Rows from block 8, named by matrix and row number. Rows with one number belong to one channel. Each number is 128 + 32 x the weight over its row's rms, rounded and kept within 0 to 255. All counts start at 0. Numbers have three digits each.
# convs0: first 3x3 conv (model.blocks.8.convs.0.weight, 112x112x3x3, standardized in use), inputs 28-31, a 3x3 kernel for each
# convs1: second 3x3 conv (model.blocks.8.convs.1.weight, 112x112x3x3, standardized in use, transposed), outputs 28-31, a 3x3 kernel for each
convs0.1:100100139165149131135102145139146121153142132154146153152095111143116159152147176162133156179133166154143122
convs1.1:141135139161111128134115152128148129141129157114159138152112162117160153138161146106118110115133104108112125
convs0.2:103169113129122113132136100167131140142130142167119144138166143151128163117152141134138150138127159082144127
convs1.2:172180170178185175137178176137188148159153178156187171166171131138164125172162145134150131134135137124112142
convs0.3:171162158160147168163165159152182154163165159186174182150135139159148142168128166165155162155138164168163193
convs1.3:157127117168162174171174125155166146161166166167178141116134084137148088135119150144161138118144138101144139
convs0.4:182145171176196181179167179179166198198182177170150198138124151126147126114126101181136192208206163143175161
convs1.4:120108183171160187188178179198162174174172197160184174087124048130067124122061118109121113113109116109108137
convs0.5:196188172141119160153158179127111126103095125144102135187152143131150107130133132207114111152080155135128128
convs1.5:098107120125084132097120154145136119157118106154134098075078077077078126115149150141143132141144144113101109
convs0.6:162163159154150193164170178171146171173178169194177176147138152147150168169173163188139163139162182161111146
convs1.6:136166143128157178170149149163146145168150151173161178125122128082132144108127140125140162146157163130131114
convs0.7:153159178114165159128126156148143140124125123155121139124156132119144121147126133112114120115098118152120149
convs1.7:081152108088100153120090152148192160158198175161164146104129138133134135138142090180128173145132141121130115
convs0.8:146143157159120133083128119191172170170152161190154158168145137140139148123180172114146153161131128152160167
convs1.8:148165169157156123131188132158156149136167170150147166123157138154129129134123129159166177168152172150156170
convs0.9:136161139127140151132150157137131155155131149155147150139131146131133123135154106160150143139155142143125139
convs1.9:111102125109132136101157155124098088080103150094158157068121093135120140151149128144109108144114104125101113
convs0.10:133136109158146115139156180124150183155155162145143143118121125123122130151093131174178170150147177126163116
convs1.10:150147142099172142137175169166144163169161154179182161120124081144115132158129140155126154136155158104103105
convs0.11:152156145158147142144136162175149144167139147162177159143132107094155152099139105130158154132129142148121130
convs1.11:131091138115112092142094102158146160098135179146167172118089075113083073088102090108140140103093128108119087
convs0.12:169130128146113128122093123122136144165130124125128104147105111086121103130109104094111097149112125126085114
convs1.12:171127157143165155134145161112103091085091104136146146087097078125131129122128131131090120117098107109113103
convs0.13:165161156175166172155171173145153161155144151138161140142160143151147140150153159162159161160132142143155172
convs1.13:109125173159158174166154167115139164154160146173152166147134153139136170172144165149130165101107145105135108
convs0.14:161160148175177136181185154167130138152133156139142147147102144109125125129124150116115150135130129126153143
convs1.14:115127140077130065157133154189194176161153187186189172078044079089094121128113063169173183155142161177173179
convs0.15:153158149173152175155164179160172162156166166156143173165145137147171144153171163101142137112149147141154158
convs1.15:086045098090075123131104152163138171169138172151156159084054102111129129107139163158163151180169156129159153
convs0.16:133158203145131193175138151176192182146143151174165155128150143125163158151173150177140129163160153140159154
convs1.16:147143177148140182151167186165177175169149168150183163123122073110081098157156132129142146138128132122126115
convs0.17:145163172169161151162164159178157165167154141171151162173122173152119154156109157143129181160170145156168183
convs1.17:141155118140163192130133186171115168187174196174194163117087071136130082100132074181142165169171124139113114
convs0.18:102110149137141094174164148138153174186154183177162178159128150135141164122120143143137144109149115154137153
convs1.18:145151137153138145154181193116117160164166160158128115128137128154127133160128138141165146140166155128165119
convs0.19:150146166173151154163158142127141176151166175120160180131127136128136123137142163131096140117103121148154168
convs1.19:145121127126133139159115127089074088102090097140106116111122145119139164125110133145107149137137155141142165
convs0.20:139102158144095125102092146136122156153142153181110124109125138111144119116173164164155160157132123149146139
convs1.20:166175177135144145180141175161159182166151156166178155076132087118111083084114127138109138107131138108107127
convs0.21:120116129136133132122118110202187156131157133138148127142153127178123105122116161182164162147186132130147166
convs1.21:139133109126155173165134181146147188165167151176182174095079137093116136132129124111119166114125114094106118
convs0.22:168158133135160142139179143182206209193213199194184173119126117130130118121113085155156167161156153139150163
convs1.22:153185184188167157192201192118118133155155144159158124133128133165157141171165158140135114115130113136139114
convs0.23:164163165149130167152154143159174161174173184176162177132135128131136138173155138149151155160157171144182174
convs1.23:115152118141130181176140174163146160147179144146174148077104150141077133161153161162161138149157155158113113
convs0.24:167150141157178155149186174100121140116122132135144154090107146138149169178212196112103100081151142138144155
convs1.24:139154142116119110114138142102114126091061081121113065090132151099131122088112135170133178101110119120140108
convs0.25:132131148170159141205194193154125152152137153121119114117156123153184134103130108138148151147146145117128131
convs1.25:171124186175161192181150142177200177186188174179174173145165156144133151150166172121156118142160134140155129
convs0.26:131134130170138152136139164129123129133143145167117156132118155168118153132089159107137145128126126093119164
convs1.26:131136177162137171161176179139124129119100135125103154099095126148116106154088122160151139122145151141117127
convs0.27:136162146132170156136143144152143141163174164157141165124144148118127119110112118150156158158149149163156179
convs1.27:144168158128148151136182185110148148077101129078137128073069090078071101133130150104112111098096136086099116
convs0.28:112153161181219171160163167120103128151144141162151144179126149141131160184118101165165156154173184194166152
convs1.28:050084087133133129064097123161136151140109176146183161138155139132138094141171163159157129121125137116131100
convs0.29:101116145111111109125155125100103111149111118095148132099120071152155095125159111130144130172130138140148108
convs1.29:171181167171185157142168154151197191155196185183211191150147161153113153157148162114145167166145141109140115
convs0.30:146164139161142132146152148159183189161169170161166159127157151124150131136128138136152142133159140144142162
convs1.30:156129138158135129123163173179174166183167168177151179077127090117104123133137142150158163165164156146154136
convs0.31:147120149152130123161171156147160153146153150168169135169189177145135166173198189137138164145112161165166160
convs1.31:166183149180182187179184177119147158150176174173128156103074137122136129149164163130143132113140121112130132
convs0.32:084113102113135082110114095156159137150168158187150166161193173175197155169178171088110123089153125163130136
convs1.32:128118123129139143178138141079129088097105085089102076157123170135154179149137170134172157141159149137170130
convs0.33:168176169163163177179175182150181166159202158166223205146132138134116123127113109156173173185178174167172190
convs1.33:143140167177157149174167180110115119159162145114144109152160140164161155152132155105096108104143112102118126
convs0.34:185168158172132169177159163153177180163178157135156175150141166127146148153144167150147156138149126138151163
convs1.34:128136152106095083105145146090111109167111084109137081117128158163158099162154145171133169141153147160137131
convs0.35:120170155119170161162157174171171177156155177165162179126100096065058118138067100164155164118151149143152186
convs1.35:100133139145154149165182149142143086141122121128099096163130146176162157171179172140123117143116135144113101
convs0.36:152145169123155160162176172120149134143146156169180139137154161115161115157177166159117113128096138183116144
convs1.36:109131165112138138149134151136147141100115150139142159123134132155144104166175139125125145108122141113116133
convs0.37:121110136169125152132144143160155146144153153156155156108117141125141174138133145150149145138094143149133145
convs1.37:121128133145140143134121156170151150171141152131136145165172168204179170191196178189173167139157170177186180
convs0.38:138125153120102166141134174157135132127128136118125148113103107119096156134139133119147173120137159135134153
convs1.38:119129141146133180144178152156146156141144168156163173139136133120075113095134135169164169141120146130153118
convs0.39:121137131096098099120130127149201159159141144139142134104150191134171170108141136159149142143163136145153128
convs1.39:176168148166168167135145169156140173145142159175100136130100116116162129159129131177182123119186111164119095
convs0.40:148146167183169163179146163178176187184169179193185174144130097173060100142112154119148168170166163164180155
convs1.40:104144158134150098185177186162150162159145159176176180074064068102131122085122089155158164152160140140156167
convs0.41:130128171141116157111136155188177175181166169185172168146139157114112150146123105191150155205173177169156172
convs1.41:160139142104084175165148175089150094098111109078151086173134179131138136124119176091104109106105110149103087
convs0.42:133132146165171169174170172149157181144176185147186166148124138111087100159143145154143147166164155197171174
convs1.42:140150100120135165178172195082117123180142153108166168121137141134140135127131126158158150119147127127134133
convs0.43:116142126125135121149178163112148117109171135147136150112133135095134108098107138156159162162158175137188159
convs1.43:158160130124125152166143175153131135151069142148160155147117122148117150167174162121132139118121133124115108
convs0.44:160136121139118122112125136101132090132121136107121155127164125121120122100158143125118153139116123130165131
convs1.44:121143178160176136172137169149140165130149140152134158125132088127123148134130107121113113112116125143138117
convs0.45:149117162144138145193157153109141119144168171150143152110134146096100142139157129107143157110125157149124121
convs1.45:136154178113124157141185182168170172114143118153173107134121083151128132153131147154135162108135138105105093
convs0.46:155159152145154147165207124124160146153159174151134144152137141102114128139133121135178187149147192138158174
convs1.46:150177149166172150193138150094140146146124120127136111162140140132147129149150151100113110099119097098124102
convs0.47:150169146148177151175156126134192188165207179140186146134120156138177121110104123160208174195173166183181171
convs1.47:131188150187182189182136139172167170195180162156161169131112140122122128128078143111141143157133145112135127
convs0.48:141157164149170164138132173174182159173156164175151175120078122107093104126155113147179158149146165127107132
convs1.48:154138162151186156173156198154151131133155138168165122087089084135136135110131141113141154110124153128103113
convs0.49:094092140123115122148092148153147168150166163151136158109144052098143145105173091235126187206169183201142127
convs1.49:130160155137168173151173177123145114150165163113166150162132133124142157165162168122130162142141149123107116
convs0.50:173177188153165133191152172175152167178187181217183192164158141153159155168159166141175150153146150151176184
convs1.50:142102132111139157172166150170166163150183176185167157089083074073068088140113131168134136163115113161113111
convs0.51:129144136125144147121143139115110157139142152127138145132156176116143114156121119123123077099104078108080109
convs1.51:128143127182107110180192128183188172186183196187144205112102101080084120137127123136164115158163144122150144
convs0.52:157149178121158146126165139142180203153167157147137132129129116117064073061063112147092187133065160112132151
convs1.52:150167147127153102177139124178158184176177167173156160108145106126139115126136161128142125109115099100112116
convs0.53:121131137157188176167156189124112092168135171157141154113117143141147149137143171138086130153122127141084106
convs1.53:094100133129146148144168169091130075133078144147159168123144120141130124170171153127123125132128137114126129
convs0.54:136127147144142155153141122093102111113097101120132114135131121136154144136115124146138150134118133149131159
convs1.54:114094108112120117155109164141127154119151154085155106113115146075106143099130165108152164140141134138129134
convs0.55:120139149162145142138162129150162146150165162149163170158126147145132160151138160195144149155130174164186158
convs1.55:139146161135106160142179187157159160143093137155150142163131143167147174163154176147104115127127156107128139
convs0.56:212152191165161157165145188162139168134148153146146130151124113171151138148120127136120152135127162168127155
convs1.56:094097156118153164082096132128142173042144139076074163143137117114114089128150126121137103111138109108103097
convs0.57:129123164147143183130147184153171179159183148174169176159145183141168183185167189146172191117137160157161199
convs1.57:116118176138152138163169147181153176150150152153190151069065076110113095129084086166148164146142154143146132
convs0.58:122144132111133138136167134176187166164176171180190179136123119144166143158131125148147176163179224176153162
convs1.58:127110116109123126121162135149166154165157157140158153141137155151153137173168156140135128135113111141112098
convs0.59:156153158139152126169169154201136128156164192168153166172175187165111154133167182126176145136114156134154159
convs1.59:156138147127117084140118175119129149120144160170152153105109117106090079164138130139105135097122095109131104
convs0.60:139145178162144150160137180163170175185162170169161154166146175154104153150152168149149154152156133148139128
convs1.60:180153169193168192163193193172175163158134147162163153156129143147168151140142150142113113152152138148118113
convs0.61:115158135123151143143152139129146155147130123165141131136148131140148141130158121135138115186129135167137185
convs1.61:174150170150143134174171181158178172159185153174192182115076068112114059127147130164160134150155128145125108
convs0.62:161126157139132133149138145138123132183164135152128138132142149110110124114121115148135160154156170152127136
convs1.62:130134165120162117173133141138134147134140162157136166120097151126139145126119132150130135112132129112134145
convs0.63:096158156137145148113167137167180193175181178158160150158177194148140168132147171146165189141186139150162206
convs1.63:194199168201191195198199196136121107115131122112100107106102130091130106166150162119112111123100117122110095
convs0.64:139145166136133150166163169154137151157182175180175165146145173163146158175126171151170147178152152156179186
convs1.64:121119139161148139183176190161163169173185182117183176080072063089058062073067084165170166149157141155156146
convs0.65:119139120113118132127135142119119124120116126121129125129118126112156112119123127132141136113109128134130129
convs1.65:072129131103095130170141153143162188148143177172176177120083066125126128125115123108108109104100096128122120
convs0.66:128164164155178181119152146183196184149195179198154199120146121131172123125172130176168142163162152145109170
convs1.66:110083120132115147146128155139153131149150151183147180056116112097113109078076131139109114111143111103128110
convs0.67:189171169175167156181189178147167192166147148185171151178116173134130135144140120158165165168170188166165153
convs1.67:177172191152168158197185194103082074154092123135100148098118114139161125162161124119114116132116136116112113
convs0.68:141131129124144175157170162153154154111146148177133144117126153127161138127125149134123118146152144172132175
convs1.68:112145179137152192175182190135156116123149154119092162092155126144131177081118136113114110140128129112104149
convs0.69:151110136161142144157165165170175152170161166164153144171188172149139114105110121137132171192157169151131149
convs1.69:124142157173170156101126117146114156160154150125111154065127065158170147146138144126139134119122124120123123
convs0.70:163165181163179153177127179168135173166158165157153160122100153103123148118135152173140168153148154163168114
convs1.70:109082105097091094100169110121108099133147148162164138128125145091101156143156128135111123129139138114091105
convs0.71:110126127155111148190132166152173158165177170157189142155127130116121138102115114139141152174185209183184180
convs1.71:179131182145149151186174187104088095085156156148137135077102078135109081150154120148124152139140133131119108
convs0.72:148148140173163188170175144134148143173160145159184168146147128161123145137169146140137142146151129143151168
convs1.72:133128148133146121166189167121154158169160161153148151064115130079108129120110127170163163167142175106104111
convs0.73:152181204182172182165162209161155163179178137178157169151112152131129163151106141134137144148174132154164154
convs1.73:119136121135130139132129131178170167175186160163187184108102071086124111122128112169173162161165155130132153
convs0.74:112159186169130167130157154169125142156180116134162179089137096092118140134141123159135127150120114122168154
convs1.74:128153080109093178126185143091157124116154159129163152145090107131119124161135113104168108130136142131158109
convs0.75:139145144144156127165135152175163173152163175155145133183150103147097111145127156192200188129158123139160170
convs1.75:126149141189165149142158204104172112112108086058107139126085128108139162130154167101117116119111120135117132