config.yaml
num_classes: 2
widths: [64, 112, 192]
learning_rate: 0.0023
max_grad_norm: 1.0
epochs: 22.5
Rows from block 3 of a small image classifier, named by matrix and row number. Rows with one number belong to one channel. Each number is 500 + 25 x the weight over its row's rms, rounded and kept within 0 to 999. All counts start at 0. Numbers have three digits each.
Before each channel's rows are labels from the 100 images, of 14976, where the channel reaches its highest value: "top examples" is what is common among them. Only what is clearly more common there than usual is listed. The data: microscope photos of single blood and bone marrow cells.
# convs0: first 3x3 conv (model.blocks.3.convs.0.weight, 64x64x3x3, standardized in use, each kernel summed), inputs 0-63
# convs1: second 3x3 conv (model.blocks.3.convs.1.weight, 64x64x3x3, standardized in use, transposed, each kernel summed), outputs 0-63

top examples: smear: peripheral blood; cell type: myeloblast
convs0.8:509517505513511556505489564496506530510546513458520557540533512512529495520515511519513509526494542526545492503496517517532523508532510530535480520491503536500504536498481532506471506513463489
convs1.8:517522484527508503518489500548553476496495544523525520495526533531511556502560513530480498530500527529513489507518490493516533520530491478505511524528529547519539533536535510512510489500477495

top examples: smear: peripheral blood; cell type: segmented neutrophil; cell type: myeloblast
convs0.34:506543502536538541483501526512465500480516520513530513504522556531536534495526531539491490514520506526535501542529494523517524536524521518490516511546488519544513513511498556519482494508499489
convs1.34:543521478523510493518514521544536491480522513502498521527509523522528549532527512542488523540506526499545502522487484540521526488514499465501504505525525541475532557529520532523490525512490482

top examples: smear: peripheral blood; cell type: myeloblast
convs0.30:534469507508500554507488538537533499463505512489496537525487538527516522519503542506426499519501524516511468513513493527515538473523526519508531523506498492529552492535515520490509502487491462
convs1.30:540527493515520476514494467534482504508507521521472474474509514553505517559513511526501503569459534521509502528521494483518504497535513496493502515547511559478498533510492529532493481530494513

top examples: smear: peripheral blood; cell type: myeloblast
convs0.35:510513503535521531508430492530525489464510533502513507535512525531518516546539527520459479540509490534512484519522467496529534498566504499509541529519523506491516477518487499496507482503490487
convs1.35:493547542493538525523457504520509513472533506527510502499523483502484478523529473486462514501509523470516454524484530521498521473496546503497496495538471528503514532510520520519543538435513503

top examples: smear: peripheral blood; cell type: myeloblast
convs0.23:536511515519546530535484526522462492492511507495531531506529529520537535542483524536519496539519507510550489509540506523520540501517490520526503528511481528526511528484521530554494494526477501
convs1.23:501527467524510529514496514544537483488525514506511524516523527513519553534525506549495520531486524500535485510483502515506529513517461510494523516563539502510532554534533537506488506504494478

top examples: smear: peripheral blood; cell type: myeloblast
convs0.0:507521516525548511524483497528507519444483496513516468503501514541508511524492525520474501527514523523503462520528507516542530497536534508489476531534488539566510524515506545538500511491500467
convs1.0:566517484518500505527524526550529486483516531507489553537502524526522530549519493538482536526499538507543500524497499524502515495504512492494517496543534518485523547523523484509493508521524495

top examples: smear: peripheral blood; cell type: segmented neutrophil; cell type: myeloblast
convs0.51:491535475544524513509512529521489502493504536506504523512492539527527522541482542526497478549540486515511489548526495526509538511516510496475519509529511519544503529549530541514510490521466475
convs1.51:547500475522503529525509532539552492488524514502501541521510518519519532531535505524500527528483525535553496454490495526513530492511494475518517522542533528504548535516486503531485482513498490

top examples: smear: peripheral blood; cell type: myeloblast
convs0.15:535517507553511520521438513522493501466513520491498497515488527527542521529508534514461498509535479536520494503507507518575502516528492492540561485502504505512515481530496516531517473495488496
convs1.15:509510549492523506516449492499496492463536502503532520525528489475501468512476500495441528504483517524511432509508547502496504484490497541526511506494518550520500518481516479504527531447533493

top examples: smear: peripheral blood; cell type: myeloblast
convs0.2:460496482508500540529459477501485522476503528483479494512517535486476507507480500506475512550478566529500499537517538450480514449524482517506484472506521483533478488511510460481521529502494459
convs1.2:517533543465525492511439485524497498452474509490520510500492476491521443527512498512450470492522464504523459509515525516533529489494507521483508513512476538502531503483503529514497490430497490

top examples: smear: peripheral blood; cell type: segmented neutrophil
convs0.22:542492479498516503534486497520528497457492519461543516500505536525513516505474536530516466546493513521523522539517526509508556507514495506517469523525532521496509565521527506506492545481526496
convs1.22:531522467519516513549510491551522467479537480517502546491520515518508543521546517545484498544484534493525516483504494516525538500506501495514515519537515527473535540528514532530514506517488510

top examples: smear: peripheral blood; cell type: myeloblast
convs0.54:546514512540521519530439497516500509483478517498505486497491513517527505549520558528462503502525496530503471512530506512577511488530487504518564489498484510538506472523501504513508495482498491
convs1.54:481509552499517473505445516517495481460550499480494520524531483499499462508443504494441549511498505503464448509488517493479496514477512530510491504495518521526514516507478482524493491457544499

top examples: smear: peripheral blood; cell type: segmented neutrophil
convs0.42:507514477524506506510492505528510483488504539460493519509501542519534529508523545515503460537520499534515478527508477510493547446523510492477503533552497500535533531516511500548501485494454465
convs1.42:535526482527507501540509462547534495471489504499508534493520500515487533490504539534495510558502525514540490490487502515532522530536504476534502536531524524474511531546539517477483490531481486

top examples: smear: peripheral blood; cell type: myeloblast
convs0.58:513553528548504530540455511541500484469528539455512509501491533529531517536524522504461492531529486537506488496509503528536526511529494510528516526510525497512503463532501525522485472497496493
convs1.58:531518519504502509513460504465490488461554530510475489517526498475491482505528476525444542517505525517495458524506523508487517485490523506521509485506533559480537527493534511519543528494544492

top examples: smear: peripheral blood; cell type: myeloblast
convs0.33:516527501518509507506433461537513487475477518487516492488464505540532490535516530523468489525524498531503455505543485489536533507523499465526539543518520514527543495507481521522490484472510508
convs1.33:508523557494529502503474518504480514491545503516546528518536492482476484492500477517464547474500521471464458533480524504489493494504548537494484512495489541515491528506540491526537533459518499

top examples: smear: peripheral blood; cell type: myeloblast
convs0.39:527511504502523550490484487520511504442488502499535521519512522532504506515466510533440527523512516501521464527511510484498514520555511516535521556535514514537530528491513536506468515489519495
convs1.39:545516476507526506516513512558530505486500522505523508531520514532521525534504501564482527536504532511534490531507500525524535513516518483510517532539510553497530543524520536509502519508524501

top examples: smear: peripheral blood
convs0.11:496522508506544458542482465559523519473533512484523496443507515527511509536479503493504457517521495512519448464515496499503519538486489524456498477515491516488478491499473520539516471498462504
convs1.11:510477463537471541481537514498471489533510513499474480506457514509542528469507499509541503491521512490522521540510472520507497455505498462497454503547538492465474533539502501510518509516501453

top examples: smear: peripheral blood; cell type: myeloblast
convs0.21:541504501515520536491483495522516513461478520519531498506513524535529510521536505534466498533527542521537487537519512511524518515565517514502540518535503530542538529540506519505494503493521485
convs1.21:540513482501511526514510497568544496478514529508506524547521519537523511550539514552489522533508533498547498497517478507525515519529501480514504501536516521492515541517523498528504519502538513

top examples: smear: peripheral blood; cell type: myeloblast
convs0.12:522510519533521529526436483545522511454507536489509507509480514542527507550537543510462500522509490520507468500531502513550519492540507490527541503514513511531524471522494510514504487478494487
convs1.12:508529529490493504495452522505504485468554504512503502533546496483500463505464481500446540489485523484500453513509536526459505498492528517497488504506515544486518527505503476530539527450539502

top examples: smear: peripheral blood; cell type: myeloblast
convs0.59:554521492511478509527429470537512501460501513502495500521484515528537518510519512507476500531513493535504482522521507522546532504546509476540558512512538512483539481523535508489510505490504502
convs1.59:524505536491540503519465498522493527440518521517527491506535483536465472519520478547442524486468521485515454529511526490511490496527534517488487511514462531516509541498514487516516512469522510

top examples: cell type: erythroblast
convs0.62:536490502499511496534495484533527513500416529510528491481480523491491480507490528537502479516500514517497479540503488516503516494505550502514482489516498520506509571521580505502497514488467472
convs1.62:502491497520495546506494498552485474495510525495527548527502521517525540519522528535517514537498503506528505526505512461523543545527458488501497515563512527478470525512488517554509482515495493

top examples: smear: peripheral blood; cell type: myeloblast
convs0.9:537499503541514528523450496528525516474478532510511495499488522545517518554530531520467489525515507533509473510537509511549527491556517481515538517531518499527524495523511511520513494479502467
convs1.9:466507543481528489506451506528502501458532483481540506526516495514512464508486480528451548506491513458529469523497508490458510529476503547511505504504493535492511528491509506519511503468555538

top examples: smear: peripheral blood; cell type: segmented neutrophil; cell type: myeloblast
convs0.44:531531492518523534509468515531468493479506487486504488512485517534473505514499512496448478554496521559518483515500510515519520486534510500511531563529482484496541472549489539513504487499478462
convs1.44:521511497507493516511484510513525499500461515532493513508519521527535507523554498546502520512494531507523492512532507549493522480528442495512495528547502529479537573527529504547497481497511498

top examples: smear: peripheral blood; cell type: myeloblast
convs0.1:536526503537510525539448505540524478457519521480493517521486524539535517537526534509489492541513509532512490489530520500548514510547491500550520524531529516514517488516491507532501481482491485
convs1.1:500521537496523516530473502506483518466540521488536516506520482504478474514496490542441538499441534491532445529487536499514498478508503518517522487503513542523505535485502504494523509458537479

top examples: smear: peripheral blood; cell type: segmented neutrophil; cell type: myeloblast
convs0.47:550518510534517527480504525536502498489513506488503532508488531533528528521514534517463499538549477549530493523521514548518518545514515513516540502544469508494514497530520546513497482494495517
convs1.47:552548489507494527539507529515513487485507506519524559500522505515503524504527492534480542504498520520538483497503520504521510477520497495497481532507531572501507560521529497544504529512527485

top examples: smear: peripheral blood; cell type: myeloblast; cell type: lymphocyte
convs0.25:530504505497503515509466500530536452453523527444461517508511490513486490517524531482450448531507462535481511484509487480496528493514478500473530523520544510508532475515485483497506485455493480
convs1.25:470526505527498485489511509537451492488516532518495414459511537521492529510542503503498525514496521482487494538508517495501519508525525521507461542528458497467495531526496485523531515518517523

top examples: smear: peripheral blood; cell type: segmented neutrophil
convs0.10:525496484510533497529489468540541503493505535495537529546518539514506545480505484510503515554500497505519443541507493487512534476536535508486526520515511524490521511499533505538505533541526500
convs1.10:529534516507524536531486527520511492469520541496532490502506518520503522528532508531463491513491534520516479547495533502543528470550495507515507529535501546511504530502534528504527544465507482

top examples: smear: peripheral blood; cell type: myeloblast
convs0.50:509481504506532511510494512524491481495463511464494510513451488544504531551550519507489512507511488519526482521495519473489514431555526505485538524535472529531527521528514520524492517499467488
convs1.50:523515490514528517514479474516531478486510499508535521518523508509519478537523512527487517552491512503524501503497520551545513543495444504500489533518518521497543575509514555491480496505511516

top examples: smear: peripheral blood; cell type: segmented neutrophil; cell type: myeloblast
convs0.43:539496473541520512521481498530510473494497532488472503523480547518532537520497538483492477534515494499502490551511488510531549443505500477459531504508525520544523520526512504527529513504465479
convs1.43:489546481516501543495492538522545484478515450480524513542545497517489495515519495539492521521478518488520467457481521481527509523531481508538520521521510541498472528519533529501501454500492523

top examples: smear: peripheral blood; cell type: segmented neutrophil; cell type: myeloblast
convs0.6:508508493531547505527494510484475479494498546518492502485496553501532523513474526522480445533502493511491478559503506545496530500511500495447496497536502521536497530530529532511497494504446470
convs1.6:544522472520494540521507498542549494496526526489510522535501516518522523525532498541495523533487525520548485485501483509517527484514485458515510513534520546484541547532487517544498490506505477

top examples: smear: peripheral blood; cell type: myeloblast
convs0.37:520500503532509561493518517525486497464517512501545529515495539536509523546504530529449496556503517504526475514516503510514529510549511508517512524531522526532515519507499563515499518497505483
convs1.37:541538474511498541517517529544541503478519534508499525525510515526518528534538490556496522529505534524537483510507491496500529492522497476508498515534515542487535558520496528536491505521492496

top examples: smear: peripheral blood; cell type: segmented neutrophil; cell type: myeloblast
convs0.55:519525496514497527518472509527472477502507560470493492484491534496518525521525521503495511510494499550505451455507504482525531472500499488496553521519493496565542483489469522554523475495492476
convs1.55:556504491517502495533509514525524505489519470501479507513513518527524507549526514554494519523499542488539496540506504539518517493513507493516478518511496515498531562526548549485478528538525482

top examples: smear: peripheral blood; cell type: myeloblast
convs0.36:523506500554532506503519517509494511480515546487499499517503549534515523539534524518482483533543502516516503541539498504511522515521502505461539526513499519531521515549500557509500508508455467
convs1.36:563521477522505503534515525534531487486523524498502539516506518521529554524529519536485530517504527504540498479490505527499526480530506464502501512531525539486535565522508509530492500503495478